Weights of a small multi-label image tagger: 14.3M parameters.
Rows from block 3 of a small multi-label image tagger, named by matrix and row number. Rows with one number within an expert belong to one neuron, the router's apart. Each number is 128 + 24 x the weight over its row's rms, rounded and kept within 0 to 255. All counts start at 0.
Before each expert's rows are labels from the 100 images, of 14976, where the router gives the expert most weight on average: "strongest on" is what is common among them. Only what is clearly more common there than usual is listed. The data: photos of arthropod specimens (BIOSCAN-5M).
# router: slot weights (model.blocks.3.mlp.router.weight, 16x384), inputs 0-191
# up: expert up (model.blocks.3.mlp.up, 8x192x384), inputs 0-191
# down: expert down (model.blocks.3.mlp.down, 8x384x192, transposed), outputs 0-191

# expert 6
strongest on: order Lepidoptera
router.12 [169 126 118  82  97 127  93 125  95 121 151 118  99 120 131 117 148 101 130 117 125 142  93 143 171 114 143 103 145 137 130 161 129  65  98 164 117 130 122 101 144 143 148 136 210 116 114 146 120 126 119 157  98 170 121 128 135 108 154 115 117 118 158 112 125 125 102 143 115 124 108 108 137 168 127 120 122  61 145 110 145 119 134 104 113 145 127 122  99 146 150 116 151 103 145 142 104 116 140 143 114 124 143 136 123 154 106  85 107 142 137 133 174 156 173 112 115 132 112 137 111 119 134 156 164 169 154 122 148 119  75 133 156 102 155 144 119 133 131 161 142 120 133 152 159 133  90 150 141  98  33 134  90 113 134 116 135 147 129 168 163  81 154 127 120 121 127 151 114 126 152  96 138 162  94 130 129 130 135 142 117 109 156 153 140 168 148  93 114 113 101 121]
router.13 [155 147 102 131  94 122  98 158  92  82 141 138  87 121 146 136 161 108 128 116 125 179 122 150 169 115 179 147 123 149 139 113 145  70 106 148 116 108 119 131 130 128 116 124 188  99 103 157 125 127 119 131  82 165 129 119 134 104 142  98 135 123 151  97 151 118 114 136 138 139 105 112 130 168 124 109 109 104 124 111 126 122 149 101 140 187 131 132 112 159 135 132 159 123 107 130 110 135 148 136 134  78 106 111 100 155 130 112 107 141 135 166 149 176 129 116 134 139 132 153  96 115 119 175 140 154 135 146 140 105  90 132 107 103 179 131 151 100 149 155 148 101 151 148 153 110 127 175 155 131  44 102  85 105 134 111  99 113 135 160 162 129 135 108 115 139 143 124  84 109 129 100 151 136 109 103 143  96 119 135 126  90 150 168 131 154 156  91 120 151 130 105]
up.7 [139 120  95 127  97 155 135 135 124  93 139  95  94 114 131 124 142  69 144 115 113 112  91 135 164 150 162 141 148 153 123 125 138 113  79 139 133 130 131 110 144 137 133 159 157 108 120 130 161  98  99 130 125 165 147 153 103 136 143 112  91 129 121 138 148 124 122 125 171 118 108 130 116 168 121 141 179 121 175 120 147 109 162 131 147 173 168 110 147 145 111 110 106 131 124 133 152 161 129 137 133 140 114 123 134 124 109 114 132 122 140 126 160 139 145 116 125 172 156 132  92 132 154 104 130 162 131 121  89 170  95 130 153 155 154 143 104 126  90 109 142  92 134 154 114  96 150 117 136 115  74 119  74 130 127  83  73 111 113 132 137 150 148  70 133 126 123 144 111 141 121 123 181  72  83 104 121  97 172 162 140  81 174 145 182 146 158  81 132 129 119 142]
down.7 [127 128 100 108 157 112 153 169 133 134 157 103 138 134 120 148 120 144 158 106 138 147 124 116 156 140 167 140 115 152 116 101  88 127 134 120 103 120 145 134 125 137 174 109 139 127 135 134  96 149 103 115 161 135 134 121 104 126 120 110 100 107 163 154 146 126 133 156 120 161 123  99 148  95 127  98 142 124 127 117 122 153  79 111 109 155 103 144 128 143 163 156 111  93 142 154 122  83 106 109 182 151  81 124 113 162 156 151  90 169 127 129  79 137 133 126 125 117 128 133 129 118 115  98 138 126 154 137 135  75 141 171 100 140 155 124 178 123 146  89 125 167 107 156 139 151 104 126 126 141 158 155  89 151 120 163 147 141 118 102 164 107 125 138 128 142 127 128 110  83 157 142  56 125 135  87 152 124 150 155 142 151 112 169 109 158 101 141 139 160 100 136]
up.8 [178 142 132 111 133 130 138 132 127 135 103 108 106 161  91 125 167 156 147 133 160 120 112 126 168 149 133 174 116 129 141 145 136 135 106 142 119 123 131 146  80 113 113 142 131 122 116 175 137  77 162 121 107 184 123 147 110 145 105 128 109 124 173 164 102 117 104 146 175 123  88 133 188 134 158 155 168 181 123 136 168 110 139 100 190 154 145 120 100 140  88 148 117 122 167 121 116 149 183 108 151 141 114 124 123 173 138 137 130 124 149 188 142  91 117 128 154 122 102 141 102 145 123 104 130 137 155 158  73 152 120 131 134 145 146 123  98  87  99 114 117 115 140 158 179 149 137 161 150 114 138  86  91 132 144 146 162 127  64 114 159 107 111 150 155  93 138 116 117 146 140 130 141 119 130 111  99  91 153 117 169 136 141 111 122 156 113 118 121  89 140 140]
down.8 [ 97 110 168 141 175 112 166 165 130 130 161  69 135 167  83 172 132 143 147 111 117 120 113 144  89 124 119 158 129 171 137 121 152 100 134 134 128 133 130 112 137  82 143 155 163 136 110 154 135 143 104 112 118 113 170 106 184 131 142 124 108 121 130 123 131 127 164 151 129 106 119 123 141 130 109 136 133 173 162 116 147 100 127 103 152 143 150 157  93 149 153 137 111  69 150 113 146  79 137 129 147  77 140 117 135  98 138 153 108 111 165 119 123 163 142 116  98 106 129 132 145  79 137  43  94 118 133 138 134 115 123 151  94 119 112 114 142 140  85 105 126 112 119  99 128 140 140  89 113  96 131 171 146 163  98 143 144 118 132 145 139 119 152 133 146 155 126 125  93 168  83 123  84 122 120  97 139 151 111 111  97 161 137 162 143 152 120 153 125 126 113 164]
up.9 [ 96 119  90 166 108 152  98 133 153  96 129 126 155 103 147 114 109 214 144  99 108 123 138  97 143 113 141 121 139 108 106 138 164 101 159 113 126 125 137 128 135 121 111 117 140 129 115 116 124 131 113  99 106  98 126  88 122 116 142 143 138 159 109 134 133 167 123 130 137 138 149 110 113 118 127 156 100 114 114 130 125 102 155 159 136  92 122 114 129 103 102 117 138 137 140 144 173  75 151 113 109 114 161 130 157 139 178 160 171 119 117 110 129 143 124 141 130 127 142 135 120 142 118 169 109 131 109 128 131 116 177 142 109  95 110 118 105 105 136 145 111 127 121 118 129 143 172  97 114 131 112  87 160  87 114 152 138 143 104 114 140 148 120 150  71 105 148  95 129 130 134 108  88 175 105 166 141 149 118 134 111 144 129 140 112 110 101 103 131 125 133 101]
down.9 [146 136 108 147 131 159 113 154  67 176 126 162 105 152 115 123 154 131 155 144 121 142 145 120 129 151 141 145 139 124 116 105 112  88 194 127 177 156 150 119  99 133 146 171 129 122 146 134 151 105 121 118 139 124 138 127  96  95 102 144 127 153 174 148 146 159 161 139 100 132 175 133 188 120 112 150 147 101 100 161 146 135 149 113 111  91 133 136 119 117 129 119 166 123 146 112 100 146 128 112 166 132 128 101 143 133 128 142 149 123 169 157 113 100 100 182 131 116  75 153 129 154  93 133 179 101 123 128 121 156 148 109 133 130  98 123 129 110  89 153 116 121  81  91 143 101 111 103 108  82 138  79 144 170 135 181 135  89 150 145 102 110  78 140 139  97 132 120 124 116 106 157 157 134 122 140 140  87 129 120 135 155 122 154 124  87 130 116 120  95 149 116]

# expert 5
strongest on: order Hemiptera; family Cicadellidae
router.10 [142 192 158  83 133 129 136 147 147 185 110 147 130 161 114 120 137 117 136 136 126 136  98 121 136 116 172 125 152 168 138 128 155 125  94 133 123 140 148 133 114 117 118  95 122 148 118  89 160 109 133 150 131 133 131 151 105  82 153 123 160 109 123 129  95  89 158 126 119 111 131  99 116 120 134 129  96 110  93 129 178 148 101  84  87 132 122 146 113 124 121 106 130 114 125  91 108 137 133 137 130 128 109 163 122 110 154  98 148 120 122 143 180 118 155 122 193 112 118 115 164 123  99 128 133 101  91 105 188 122 153 141 149  80 115 150 134 127 141 130 186 108 143 102 140 165 108 177 119 116  83 114 145  76 101 115 110 155 127 123  91 117 132 133 143 148 156 129 108  98 170 147 151  96 120 123 156 111 153  88 102 121 105 151 141 103 118 137 133 153  81 169]
router.11 [108 159 151 112  95 138 133 109 132 149 117 165 108 165 131 140 146 136 144 120 112 143 116  99 128 103 162 132 153 180  84  83 163 120 106 149 161 184 125 118 145 176 119 140 155  92 140  72 143 137 141 105 121 134 102 109  87 103 135 118 133 136 139 126 138 131 184 129 157 161 149 113 155 150 144 115 139 113 129 130 135 141 125 127 127 145 140 111 133 145 191 112 151 126 133 104 117 165 117 173 134 148 115 114 110  91 133 109 120 144 125 152 127 106 109 154 147 119 142 129 175  92 104 140 149 110 117  94 144 134 118 127 139 109 155 128 144 169 164 184 156 115 144 104 116 107 137 116  99 110 108 110 128 134 158 137  86 113 147 146  80 125  95 112 147 120 169 126  97 136 149 156 187 158 106 133 167  86 152 131  98 121 106 132  72  89 152 100 118 115 136 132]
up.7 [120  86 123 111 116 147 147 131 141 118 130  99 138  67 154 173 112  97 108 115 128  72 129 115 122 101  96 144 147 126 146 135  94 135 155 127 179 156  98  86 160 129 123 130 150 104 135 142 174 131 106 136 174 122 142 141 153 179 140 139 114 150 103 161 121 159 119 126 121 117  91 143 105 173 167 142 164 126  98 127 108 126 119 148 127 150 148 133 139 120 101 148 134 116 141 120 157 112 153 146 147 132 160 127 165 143 133  87 169 136 167 112 144 179 106 132 101 129 147 139  78 139 125 125 134 126 114 146 127 162 125 147 131 153 135 149 122 150 171 135  81 118  84 151 122  98 127 108 132 108 139 126 124  99 123  97 108 120 118 170 172 134 133 108 112 138 101 143 115 144  90 104 140 118  79 128 117  96 160 147  98 118 128 162 174 158 121 105 128 164 150  98]
down.7 [119 115 107 134 151 140 129 142 112 165 109 157 100 138 166 127 144 153 121 124 134 158 134 105 156 169 141  95 117 132 117 124 100 122 135  81 154 148  89 133 125 139 100 123 155 145 132 129 118 130 144 140 113 169 145 155 114  83 111 107 137  85 137 122 140 144 130 137 104 124 123 165 116 123 136 166  91  76 177 187 123 170 133  79 110 152  96 134  85 154 136 147  96 100 114 123 156 122 132 111 147 129 132 155 142 131 156 110 109 159  91 122 161 119 114 124 162 143 131 171 131 169 107 125 123 105 132 153 105 128 150 153 142 148 120 158 121 122 137 136 133 134 144 174 156 109 183 143 166 142 128 161 144 117 157 139 106  96 164 157 113  91 145  85 114 123 129 132 150 116 133 153 153 162  98 115 108  85 109 136 117 122 139 131 125 148 148 123 201 117 108 122]
up.8 [112  88  97 111 121  88  99  95  99 111 144 124 116 124 147 108 126 153 102 116 103 116 159 112 135 139 109 142  99 118  86 137 102 123 132 131 145 111 106 110 131 126 106 131 115 129  85 155 119  72 137 155 141 146 128 164 158 126 138 146 110 142 115 127  98  90 128 124  78 112 117 105 122 130 131 124 112 145 155 110 121 141 109 116 150 114 116 127 111 131  93  98 137  92 134  75 168 129  93 155 117  89 160 109 145 129 147 140 123  83 166 123 123 105  90 120 100 161 105 144  77 140 187 131 139 149 104 148 117  69 111 134 154 129 120 160 163 130 123 132 100 144 117 165 143 123 121 112 129 124 154 135 140 125 105 124 167 107 132 148 152 125 127 176 110 155 129 185 104  92 103 148  97 155 166 151 116 142 143 153 181 126 137 179 161 147 113 169 141 103 144 140]
down.8 [174 116  93 163 113 170 118 111 163 119 150 189 148 134 133 117 120 160 160 112  99 136 133 108 120 147 151  90 133 130 114 108 117 102 128 130 126 134 138 144 127 142 148 102 145 108  78 118 152 100 102 137 106 145 129  90 140 151 136 142 176 109 156 155 135 120 104 112 174 155 132 146  98 119 110 136 135 110  83 105 136 157 146 146 137  91 140 124 132 126 138  95  95  79 106 149 117 145 112 125 118 178 159 147 107 125 127 123 122 105 151 133 126 134 109 106 114 123 151 142 149  87 131 112  87 130 125 102 107 107 120  98 111 108 135 107  98 119 113 139 152 100 141 115 141  74 151 148 111 132 108  98 112 119 135 134  92 131 108  97 100 146 107 133 116  96  92 111 184 180 123 151 145 150 149 166 101  82  88 161 115 129 113 100  84  98 194 104 125 139 143 122]
up.9 [134  87 132 116 129 156 100 135 113 111 127 109 158 105 130  88 109 164 139 128  69 127 160 126 137 116 144 166 129  58 126 136  95 127  92 143 151  85 105 106 138  96 148 158 142 122 122 113 113 140  78 163 122 130 126 148 173 124 100 155 133  86 103 142 124 131 111 149 148 144 141 127 156 131 109 146 144 140 123 107 102 124 104 136 113 109 133 114 133 143 103 134  78 119 178 117 146 160 108 142 111 159 144 151 129 124 164 141 136 112  99 117 112 163 140  84 108 131 169 123  88  83  96  99 107 158 140  81 113 122  84 101 130 171 134 114  97  83 118 163 168 135 127 119 153 140 144 140 131 100 135 128 105 168 124 133 137 144 105  86 145 120 107 134 110  81 126 117 128 122 138 113  73 178 165 107  97 143  84 131 143 108 123 109 102 109 145 148 149 100 116 127]
down.9 [138 115 142  98 113 113 117 144 116 128 114 144  75 103 115  92 163 137 138 146 155 120  77 101 140 151 156 126 142 124 134 119 106  74  98 121 116 119 136 130  87 128 119 104 110 101 124 163 139 166 113 131 137 125 128 113 111 135 121 130 120 132 112  91  68 183 106 120 159 126  91 181 140 113 122 178 155  84 145 175 112 161 124 159 144 124 142 100 152 143 139 133 143 130 173 143 126 107 160 149 123 123 146 127 147 148 151 180 166 117 134 163 114 105 128 120 116 106 117 143 132 151 127 180 124 110  98 101 121 148 110 127  69 151 130  99  86 122 116 134 179 135 137 111 164 165 129 109 131 134 110 148 163 131 147 128 179 101 117 122 127 141  80 154 168  96 132 139  93 118 137 134 160 119 116 151 116 149 112 131  86 122 112  75 118 118 105  86 127  87 137 116]

# expert 0
strongest on: order Hemiptera
router.0 [119 135 158 125 133 122 104  95 120 165 135 103  89 126 108 127 165 147  93 100 131 103  78 108  95 123 117 100 129 146  94  98 160 131 119 128 134 143 125 130 128 109  82 109 146 137 157  91 144 161 144 116 146 120 148 110  97  78 141 103 136 124 103 119 164 130 147 151 107 151 127 106 131 128 124 133 139 130  97 130 148 120 120 170 126 139 142 120 151 120 128 109 128 149 151 128 110 111  95 118 100 143 128 117 150 136 104 118 113 136 118 100 154 105 153 144 149 132 108 143 154 156  87 115 136  94 127 146 163 100 148 127 140 103 144 158 133 191 136 140 146 108 121 119  97 149 158  93 114 123  73 166 165 136 109 162 157 137 159 147 125 106 142 150 159 133 147 116 112  96 140 142 145 153 115 144 138 174 133 112 102 118  78 143 128 162  92 105 111 149  84 103]
router.1 [104 117 116 134 121 124  96  95 101 148 160  93  95 127 146 137 127 150 127  64 138 108  88 127  47 145  77 136 172 151  90  88 151 101 146 124 129 125 108 122 149 120  85 164 164 134 140 108 163 135 110 110 131 161 159 103  71  98 144 108 117 160 131 137 130 141 162 142 127 160 135 123 130 138 151 131 116 101 114 150  97 118 113 162 156 139 151 128 163 123 171 135 130 130 125 140 153 113  94 117 112 107 164  83 171 106 106 138 115 148 115  98 127 114 136 152 120 144  96 114 167 145  77 113 128 121 141  93 121 104 120 171 146 112 167 138 166 195 175 153 144 102 113 126  97 132 175  82  94 140 121 119 130 122 121 129 133 125 104 152  92 145 114 141 139 154 160 126 136 151 145 136 148 141 124 122 167 147 107 154  85 126 133 144 109 124 100  90 103 119 155 131]
up.7 [123 111 111 137 105 184 129 143 146 116 127 138 124  73 155  98 110 129 105 115 123 109 197 143 109 156 154 149 125  90 103 141 120 135  94 135 154 110 122 150 122 103 133 153 120  85  98 126 153 135  85 132 133 171 116 136 171 153 118 164 128 111 103 149 113 144 135  65 192 153 129  93  57 101 119 158 120 125 125 139  95 147 144 159 162  90 134  98 141 129 132 136 124 130 150 122 160 135 138 143 141 127 144 143 150 100 150 137 160 142 128 105 121 156 149  70 105 139 153 128 113 137 109 124  74 143 150  83  91 115 122 117 159 187 134 137 114 116 109 155 156 118 110 158 136 133 138 109 147 112 141 124 119 107 157 102 124 136  90  93 110 163  88 134 136 118  91 124 179 167 133 138  91 143 174 124 130 130  73 127 115 141 121 112 123  94 166 139 130 116 150 133]
down.7 [112 105 110 176  73 148 146 127 115 143  90 125 125 145 132 108 128 129 100 119 141 141 157 112 135 126  95 165  74 135  93 159 120 164 137 114 111 117 110 106 130 117 122 153 107 118 129 166 130 133 113 126 133 127  65 120 208 126 136 147 149 172 143 121  85 131 144 116  84  89  79 147 145 146 108 113 149 104  96 113 118 201 143 163 123 117 127  68 123 104 140 137 152  92  98 111 110 122 141 163 144  76 121 110 143 131 111 155 145 118 131 140 110 141  99 139 103 147 119 146  96 119 146  71 126 101 124 128  80  79 103 105  99 116  98 150  97 165 115  87 164 144 109 143 136  86 129 147 133 176 119 131 139 144 138 110 125 152 148 131 135 149  83 127 133 131  71 151 101 113 116 133 153 117 138 112 102 122  95 119 123  97 133  90 133 108 133 136 116 121 112 137]
up.8 [101 131 111 142 124 120 140 102 159 121 120 144 160  85 159 155  96 117 104 163  91 131 183 101 107 112  85 112 154 108 122 125 110  93 115  98 122 111  79 127 151 123 127 128 141 113 135 151 132 133 106 120 183 126 125 165 156 126 131 117 117 142 129  72 133  99 105 116 130 146 126 115  82 116  97 119  88 124 169 128 142 124 128 123 116 120 142 128  99 135 105 113 112  96 126  95 148 166 120 134 167 141 124 140 145  63 133 104 103 171 120 109 111 168 136 103  86 148 145 122 142 110 134 103  85  83 170 114 138 147 121 168 151 131 121 138 136 139 110 127  91 136 122 131 106 108 143 138 100 118 166 156 122 152 152  96 132 130 141 112 126 122 106 154 132 184 122 182 176 167 131 151 128 135 147 121 177 118 106 134 107 130 109 146 136 148 149 180 146 189 141 130]
down.8 [160 127 105 149 135 127 133 100 100 154 113 147 156 102  93 114 102 136 142 113 162 135 122 131 136  89 145  99 134 143 142 128 134 151 115 182  95 127 108 127 133 101 137 144 121 107  89 155 140 128 143 159 149 142 106 170 161 124  84 166 139 102 134 151  90  97 135 110 157 113 118 131 128 127 134 147 120 120 100 129 125 166 103 174 115 128 148 116 143 127 132 105 120  91  99 138 116 120 131 142 130 104 121 105 158 129 134 135 130  80 117 108 132 105 108  91 114 121 126 159  99 161 158 101 100 160 118 121  87 119 131 114 116 137 141 111  85 119 109 108 150 151 106 141 133 115 140 121 141 161  76 126 130 122 138 144 167 144 128  83  98 174  96 117 143 108 106 140 137 119 104 162 149 129 180 129 109 123 106 141 108  80 122  79 115 106 146 145 115 120 100 166]
up.9 [138  97 115 123  73 121 136 140 131  98 126 157 172 112 163 131 134 114 115 140 139 188 153 124 121 113 154  99 113 120 107  74  77  85 141  87 107 125  66 123 110 137 111 134 144 100  88 136 125 146 121 170 110 114  95 122 111 116 129  84 140 150 115 123 142 106 112  27 158 152  96 172  98 131 101  97  89  96 131 161  94 164 129  99  96 152 117 127 139 138 150 119 138 121 112 146 130 131 166 146  92 137 111 135 104 134 129 110 108 158 109 115 124 157 134 105 147 147 156 131 142 102 105 134 116  82 126 128 152 141 151 177 153 135 149 170 167 154 163 110 161 127 138 146 150 106 146 136 154 102 124 160 113 142 129 136  89 107 141 119 122 143 132 110 134 161 119 155 146 112 162 152 132 132 123 139 160 114 128 136 132 164 149 125 100 126 162 145 159 153 133 173]
down.9 [ 66 128 138 126 151 114  93 143  88 100 124 110 163 140 130 106 150 146 124 136 121 138 123 133 124 142 148 116 120  98 112 105  85 147 134 163 150  95 108  90 115 123 137 100  82 113 116  81 135 129 119 166 133 132 121 182  81 147 141 174 120  86 105 165 102 131 116  89 177  97 117 134 139 169  94 153 139  85 156 169  97 122  89 146 112 109 136  65 149  88 135 131  92 121 114 101  83 125 109 148 150  98 135 163 113 137 141 129 128 123 128 131 118 131 106 104 142 182 135 111  53 102 102 118 108 137 103 152 121 126 119  82 152 143 108 127 138 113 153 150 146  81 162 104 122 120 128 116 113 145 140 116 108 124 142 157 140 168 125  95 114 165 100 108  84  85 120 155 126 145  99 167 132 118 151  83  74 178 156 151 191 114 135 128  92 108 136 134 148 135 124 121]

# expert 2
strongest on: order Hymenoptera
router.4 [170 169 143 125 108 164 126 157 122 165  88 165 142 142 178 117 115  99 129 153 170 168 139 120 110 152 146 111 147 166 178 134 122 102 142 118  92 130 127 172 124 142 138 165 108 140 154 110 136 137 101 173 112 119 122  77 174 121 109 130 181 103 122 100 129 128 123 137 147 136 143 123 107 137 150  87 107 105 110 123 150 173 113 136 139 174 114 122 115 143 174 128  94 136  87 162  94 145 135 147 126 119 124 109  82  92  87  97 136 139 132 138 104 100 149 162 172 111 153  93 153 155 119 102 102 131 157  69 126 136 131 122  96 173 105 128 139 122 132  97 172  82 134 123 166  99 107 162 105 176  87 131 137 120 159 103 112 119 142 117 111 129 131 104 180 146  78 128 134 107 134 125 172  93 113 136 116 114 134 151 128  76 141 125 164  93 131 146 120 132  90 141]
router.5 [188 107 122 115 115 180 120 157 121 178 140 156 124 168 152 121 112 119 138 162 137 118 151 145 141 102 116 153 130 133 125 123 116 118 133 123  66 109 142 137 110 107 135 144 100 115 103 115 109 163 124 172 138 121 121 117 140 105 103 142 155 113 115 114  95 122 142  75 116  94 155 140  73  57  97 107  91 104 139 106 133 148 165 154 107 123  85 149 134 142 164 117 114 133  88 138 111 139 169 158 114 147 172 119 149  54 127 140 185 137 157  99  85  95 130 130 147 136 136 145 146 120 116 140 106  95 155  81 159 113 113 132 129 128  99 143 159 152 139 131 153 105 101 143 193  90  99 150 123 163 131 146 138 129 135  96  78 138 143 123  94 162 119 103 139 128  89 135 130 107 158 154 181 125 147 142 124 100 111 151 118  73 135 130 158  63 130 120 157 129  89 154]
up.0 [169 128 124 117 116 125 140 125 131 116 122 127 132  98 128 162  92 128 114 109 109 150 106 137 158 155 144 136 154 182 112 140 185 136 112 114 130 128 118 132 122 134 156 109 112 109  97 156 132  92 117 107 157 127 120 144 124 117 124  77  97  81 150 111 186  88 143 103 132  90 118 125 122 187 128 125  93 126 105 113 160 137 153  81 135  94 126 146  87 124 144 121 137 155 101 126 125 170 108 117 103 112 125 113 121 134 114 146 101 122 124 149 157  97 136 151 184 159 137 117  86 106 101 112 137 119 156 172 111 118 161 130 111 136 143 115 123 127 123 152 121 128 147 145 127 129 131 186 129 172 116 132 148 110  98 127 104  94 135 165 140 145 126 105 150 107 154 177 112  87 140 142 147 108 122 148 144  89 198 120 140 123 163 141 115 162 180 130 158 138 122 170]
down.0 [105 115  83 102  96 121 133 128 110 137 126 103 157 129 123 126 135 129 110  72 151 182  87  95  92 133 120 127 127 147 136 140 156 118 158 101 106 117 141 112 121 154 132 122 155 112  98 129 116 124 136 129 114 164 125 150 110 112 146  92 138 155 129 155 127 146 125  84 147 158 156 112 128 125 138 100 120 105 132 163 123 161  99 128 134 107 100 108 150 129 156 118 105 179 129 188 103 106 126 111 119 117 205 107 117 135 174 103 137 134 143  97 106  97 133 132  83 154 132 141 113  98 147 118 116 137 100  99 137 106 145 164 118  85 153 123 175 118 157 125 108 138 102 179  82 127 137 109 131 156 130 100  83  86 142 155  91 104 137 128 119 108 101 105  83 130 119 120 158  90 145 170  98 123 114 162 132 115 131 110 103 105 138 137 134 107 185 103 107 115 129 107]
up.1 [104  90  86 201 144 113 127 147 103  83 158 109 139 120 162 104 104 149 134 111 126 117 148 109 125 114 114 135 146  93 132 151 122 107 153 119 157 125 135 111 130 121 103 131 103 125 139 122 127 154 102 122  86 119 110 108 140 134 135 133  82 135  91 129 127 163 125 127 102 132 127 183  96 138 135 148 142 141 125 139  83 118 153 138  99 169 117 160 144 132  86 171 141 113 106 151 177  89 163 155 167 170 134 122 141 109 121 137 141 125 116  96  89 158 135 142  83 131 146 129  84 155 156 165 116 160 129 127 120 149 139 128 132 127 124 125 116 144 145 145 104 159  95 149 132 113 169 108 123  73 145 110 114 107 134 138  91 118 116 139 194 138 100  98 106 136  94 143 116 156 116 130  96 118 105 109 132 100 126 148 145 108 157 158 153 113 168 124 136 166 162  97]
down.1 [126 146 118 117  97 128 137 141 167 141 122 149 118 119 128 144 125  88 133 137 181 119 139 102 148 128 146 160 113 181  79 109 113 154 123 109  81 120 157 126 157 108 170 126 109 115 109 156 147 149 207  96  99 123 129 130 148 137 107 144 161 132 156 156 109 139 121 121 119 151 121 136 123 113 145 151 150 116 154 114 190 151 104 123 143 147 154 116 138 179 127  91 116 115 134 134  91 117 119  84  98 162 143 133  88 138 115 106 147 129 126 157 120 103 147 133 106  66 114 114 142 116 160 179 145  93 147 179 110 131 114 138 193 148 149 117 154 157 100 121 167 118 127 130 150 136 105 137 131 129 106 146 112 142 136 133 143 128 156 122 129 150  93 100 179 128 112 108  94  89 130 144 122 104 105 107 133 165 126 111 126 134 123 153 161 108 100 114 148 102 125 173]
up.2 [134 133 161 112 103 148 154 177 123 152 111 143 117 145 126 149 148 108 102 188 120 141 147 117 102 167 135 123 122 162 169  80 154 144 110 139 103 146 110  95 121 111 109 137 122 144 115 129 102  86 159 134 151 136 124 115 130  90 110 147 128 121 119 130  79 114 105 102 177 105 148 115 151  90 106 134 119 144 175 139 121 131 130 104 137 126  89  94 121 154 148 111 124 171 115 108 100 119 111 125 145 136 103 134 121 119 152 111 133 128 141 122 131  89 131 134 166 158  75 146 148 152 111  96 134  69 158 129 119  98  87 149 106 178  86 158 139  72  98  96  96 127 120 106 136  73 134 122 131 186 146 143 136 117  90 133 145 104 121 100 103 115 149 130 145 134 166 129 125  92 124 140 140 103 127 110 156 127 106 102 101 107  61 134 132 132 114 153 122  98 129 138]
down.2 [139  91 126 151 143 161 106 147 122 149  95 113 131 135  93 123 137 136 115 115 109 151 132 182 148 139 141 112 104  99 145 135  90 149 162 125 152 134 131 118 117 112 136 128  97 157 146 128 104 123 122 144 143 118 140 124  94  91 123 134 104 148 111 163 117 123 127 159 105 158 123 119 135 156 120 154 132 118 103 139 118  86 146 112  99 144 109 183 130  91 138 125 123 131 134  89  83 159 124 137 141 122 145 115 106 147 136 151 116  99 125 129 136  71 100 157 144 123 108 162 130 125 124 118 192 138 146 161 120 104 169 140 147 113 129 143 164 124 116 147  89 103  94 104  87 118 144 126 135 121 148 142 130 161 191 111 103 123 166 120 118 122 129 115 133 117 120 125 111 121 140 130 114  97 122 112 107 134 155 113 158 139 133 128 121 191 105 135 104 131 118 152]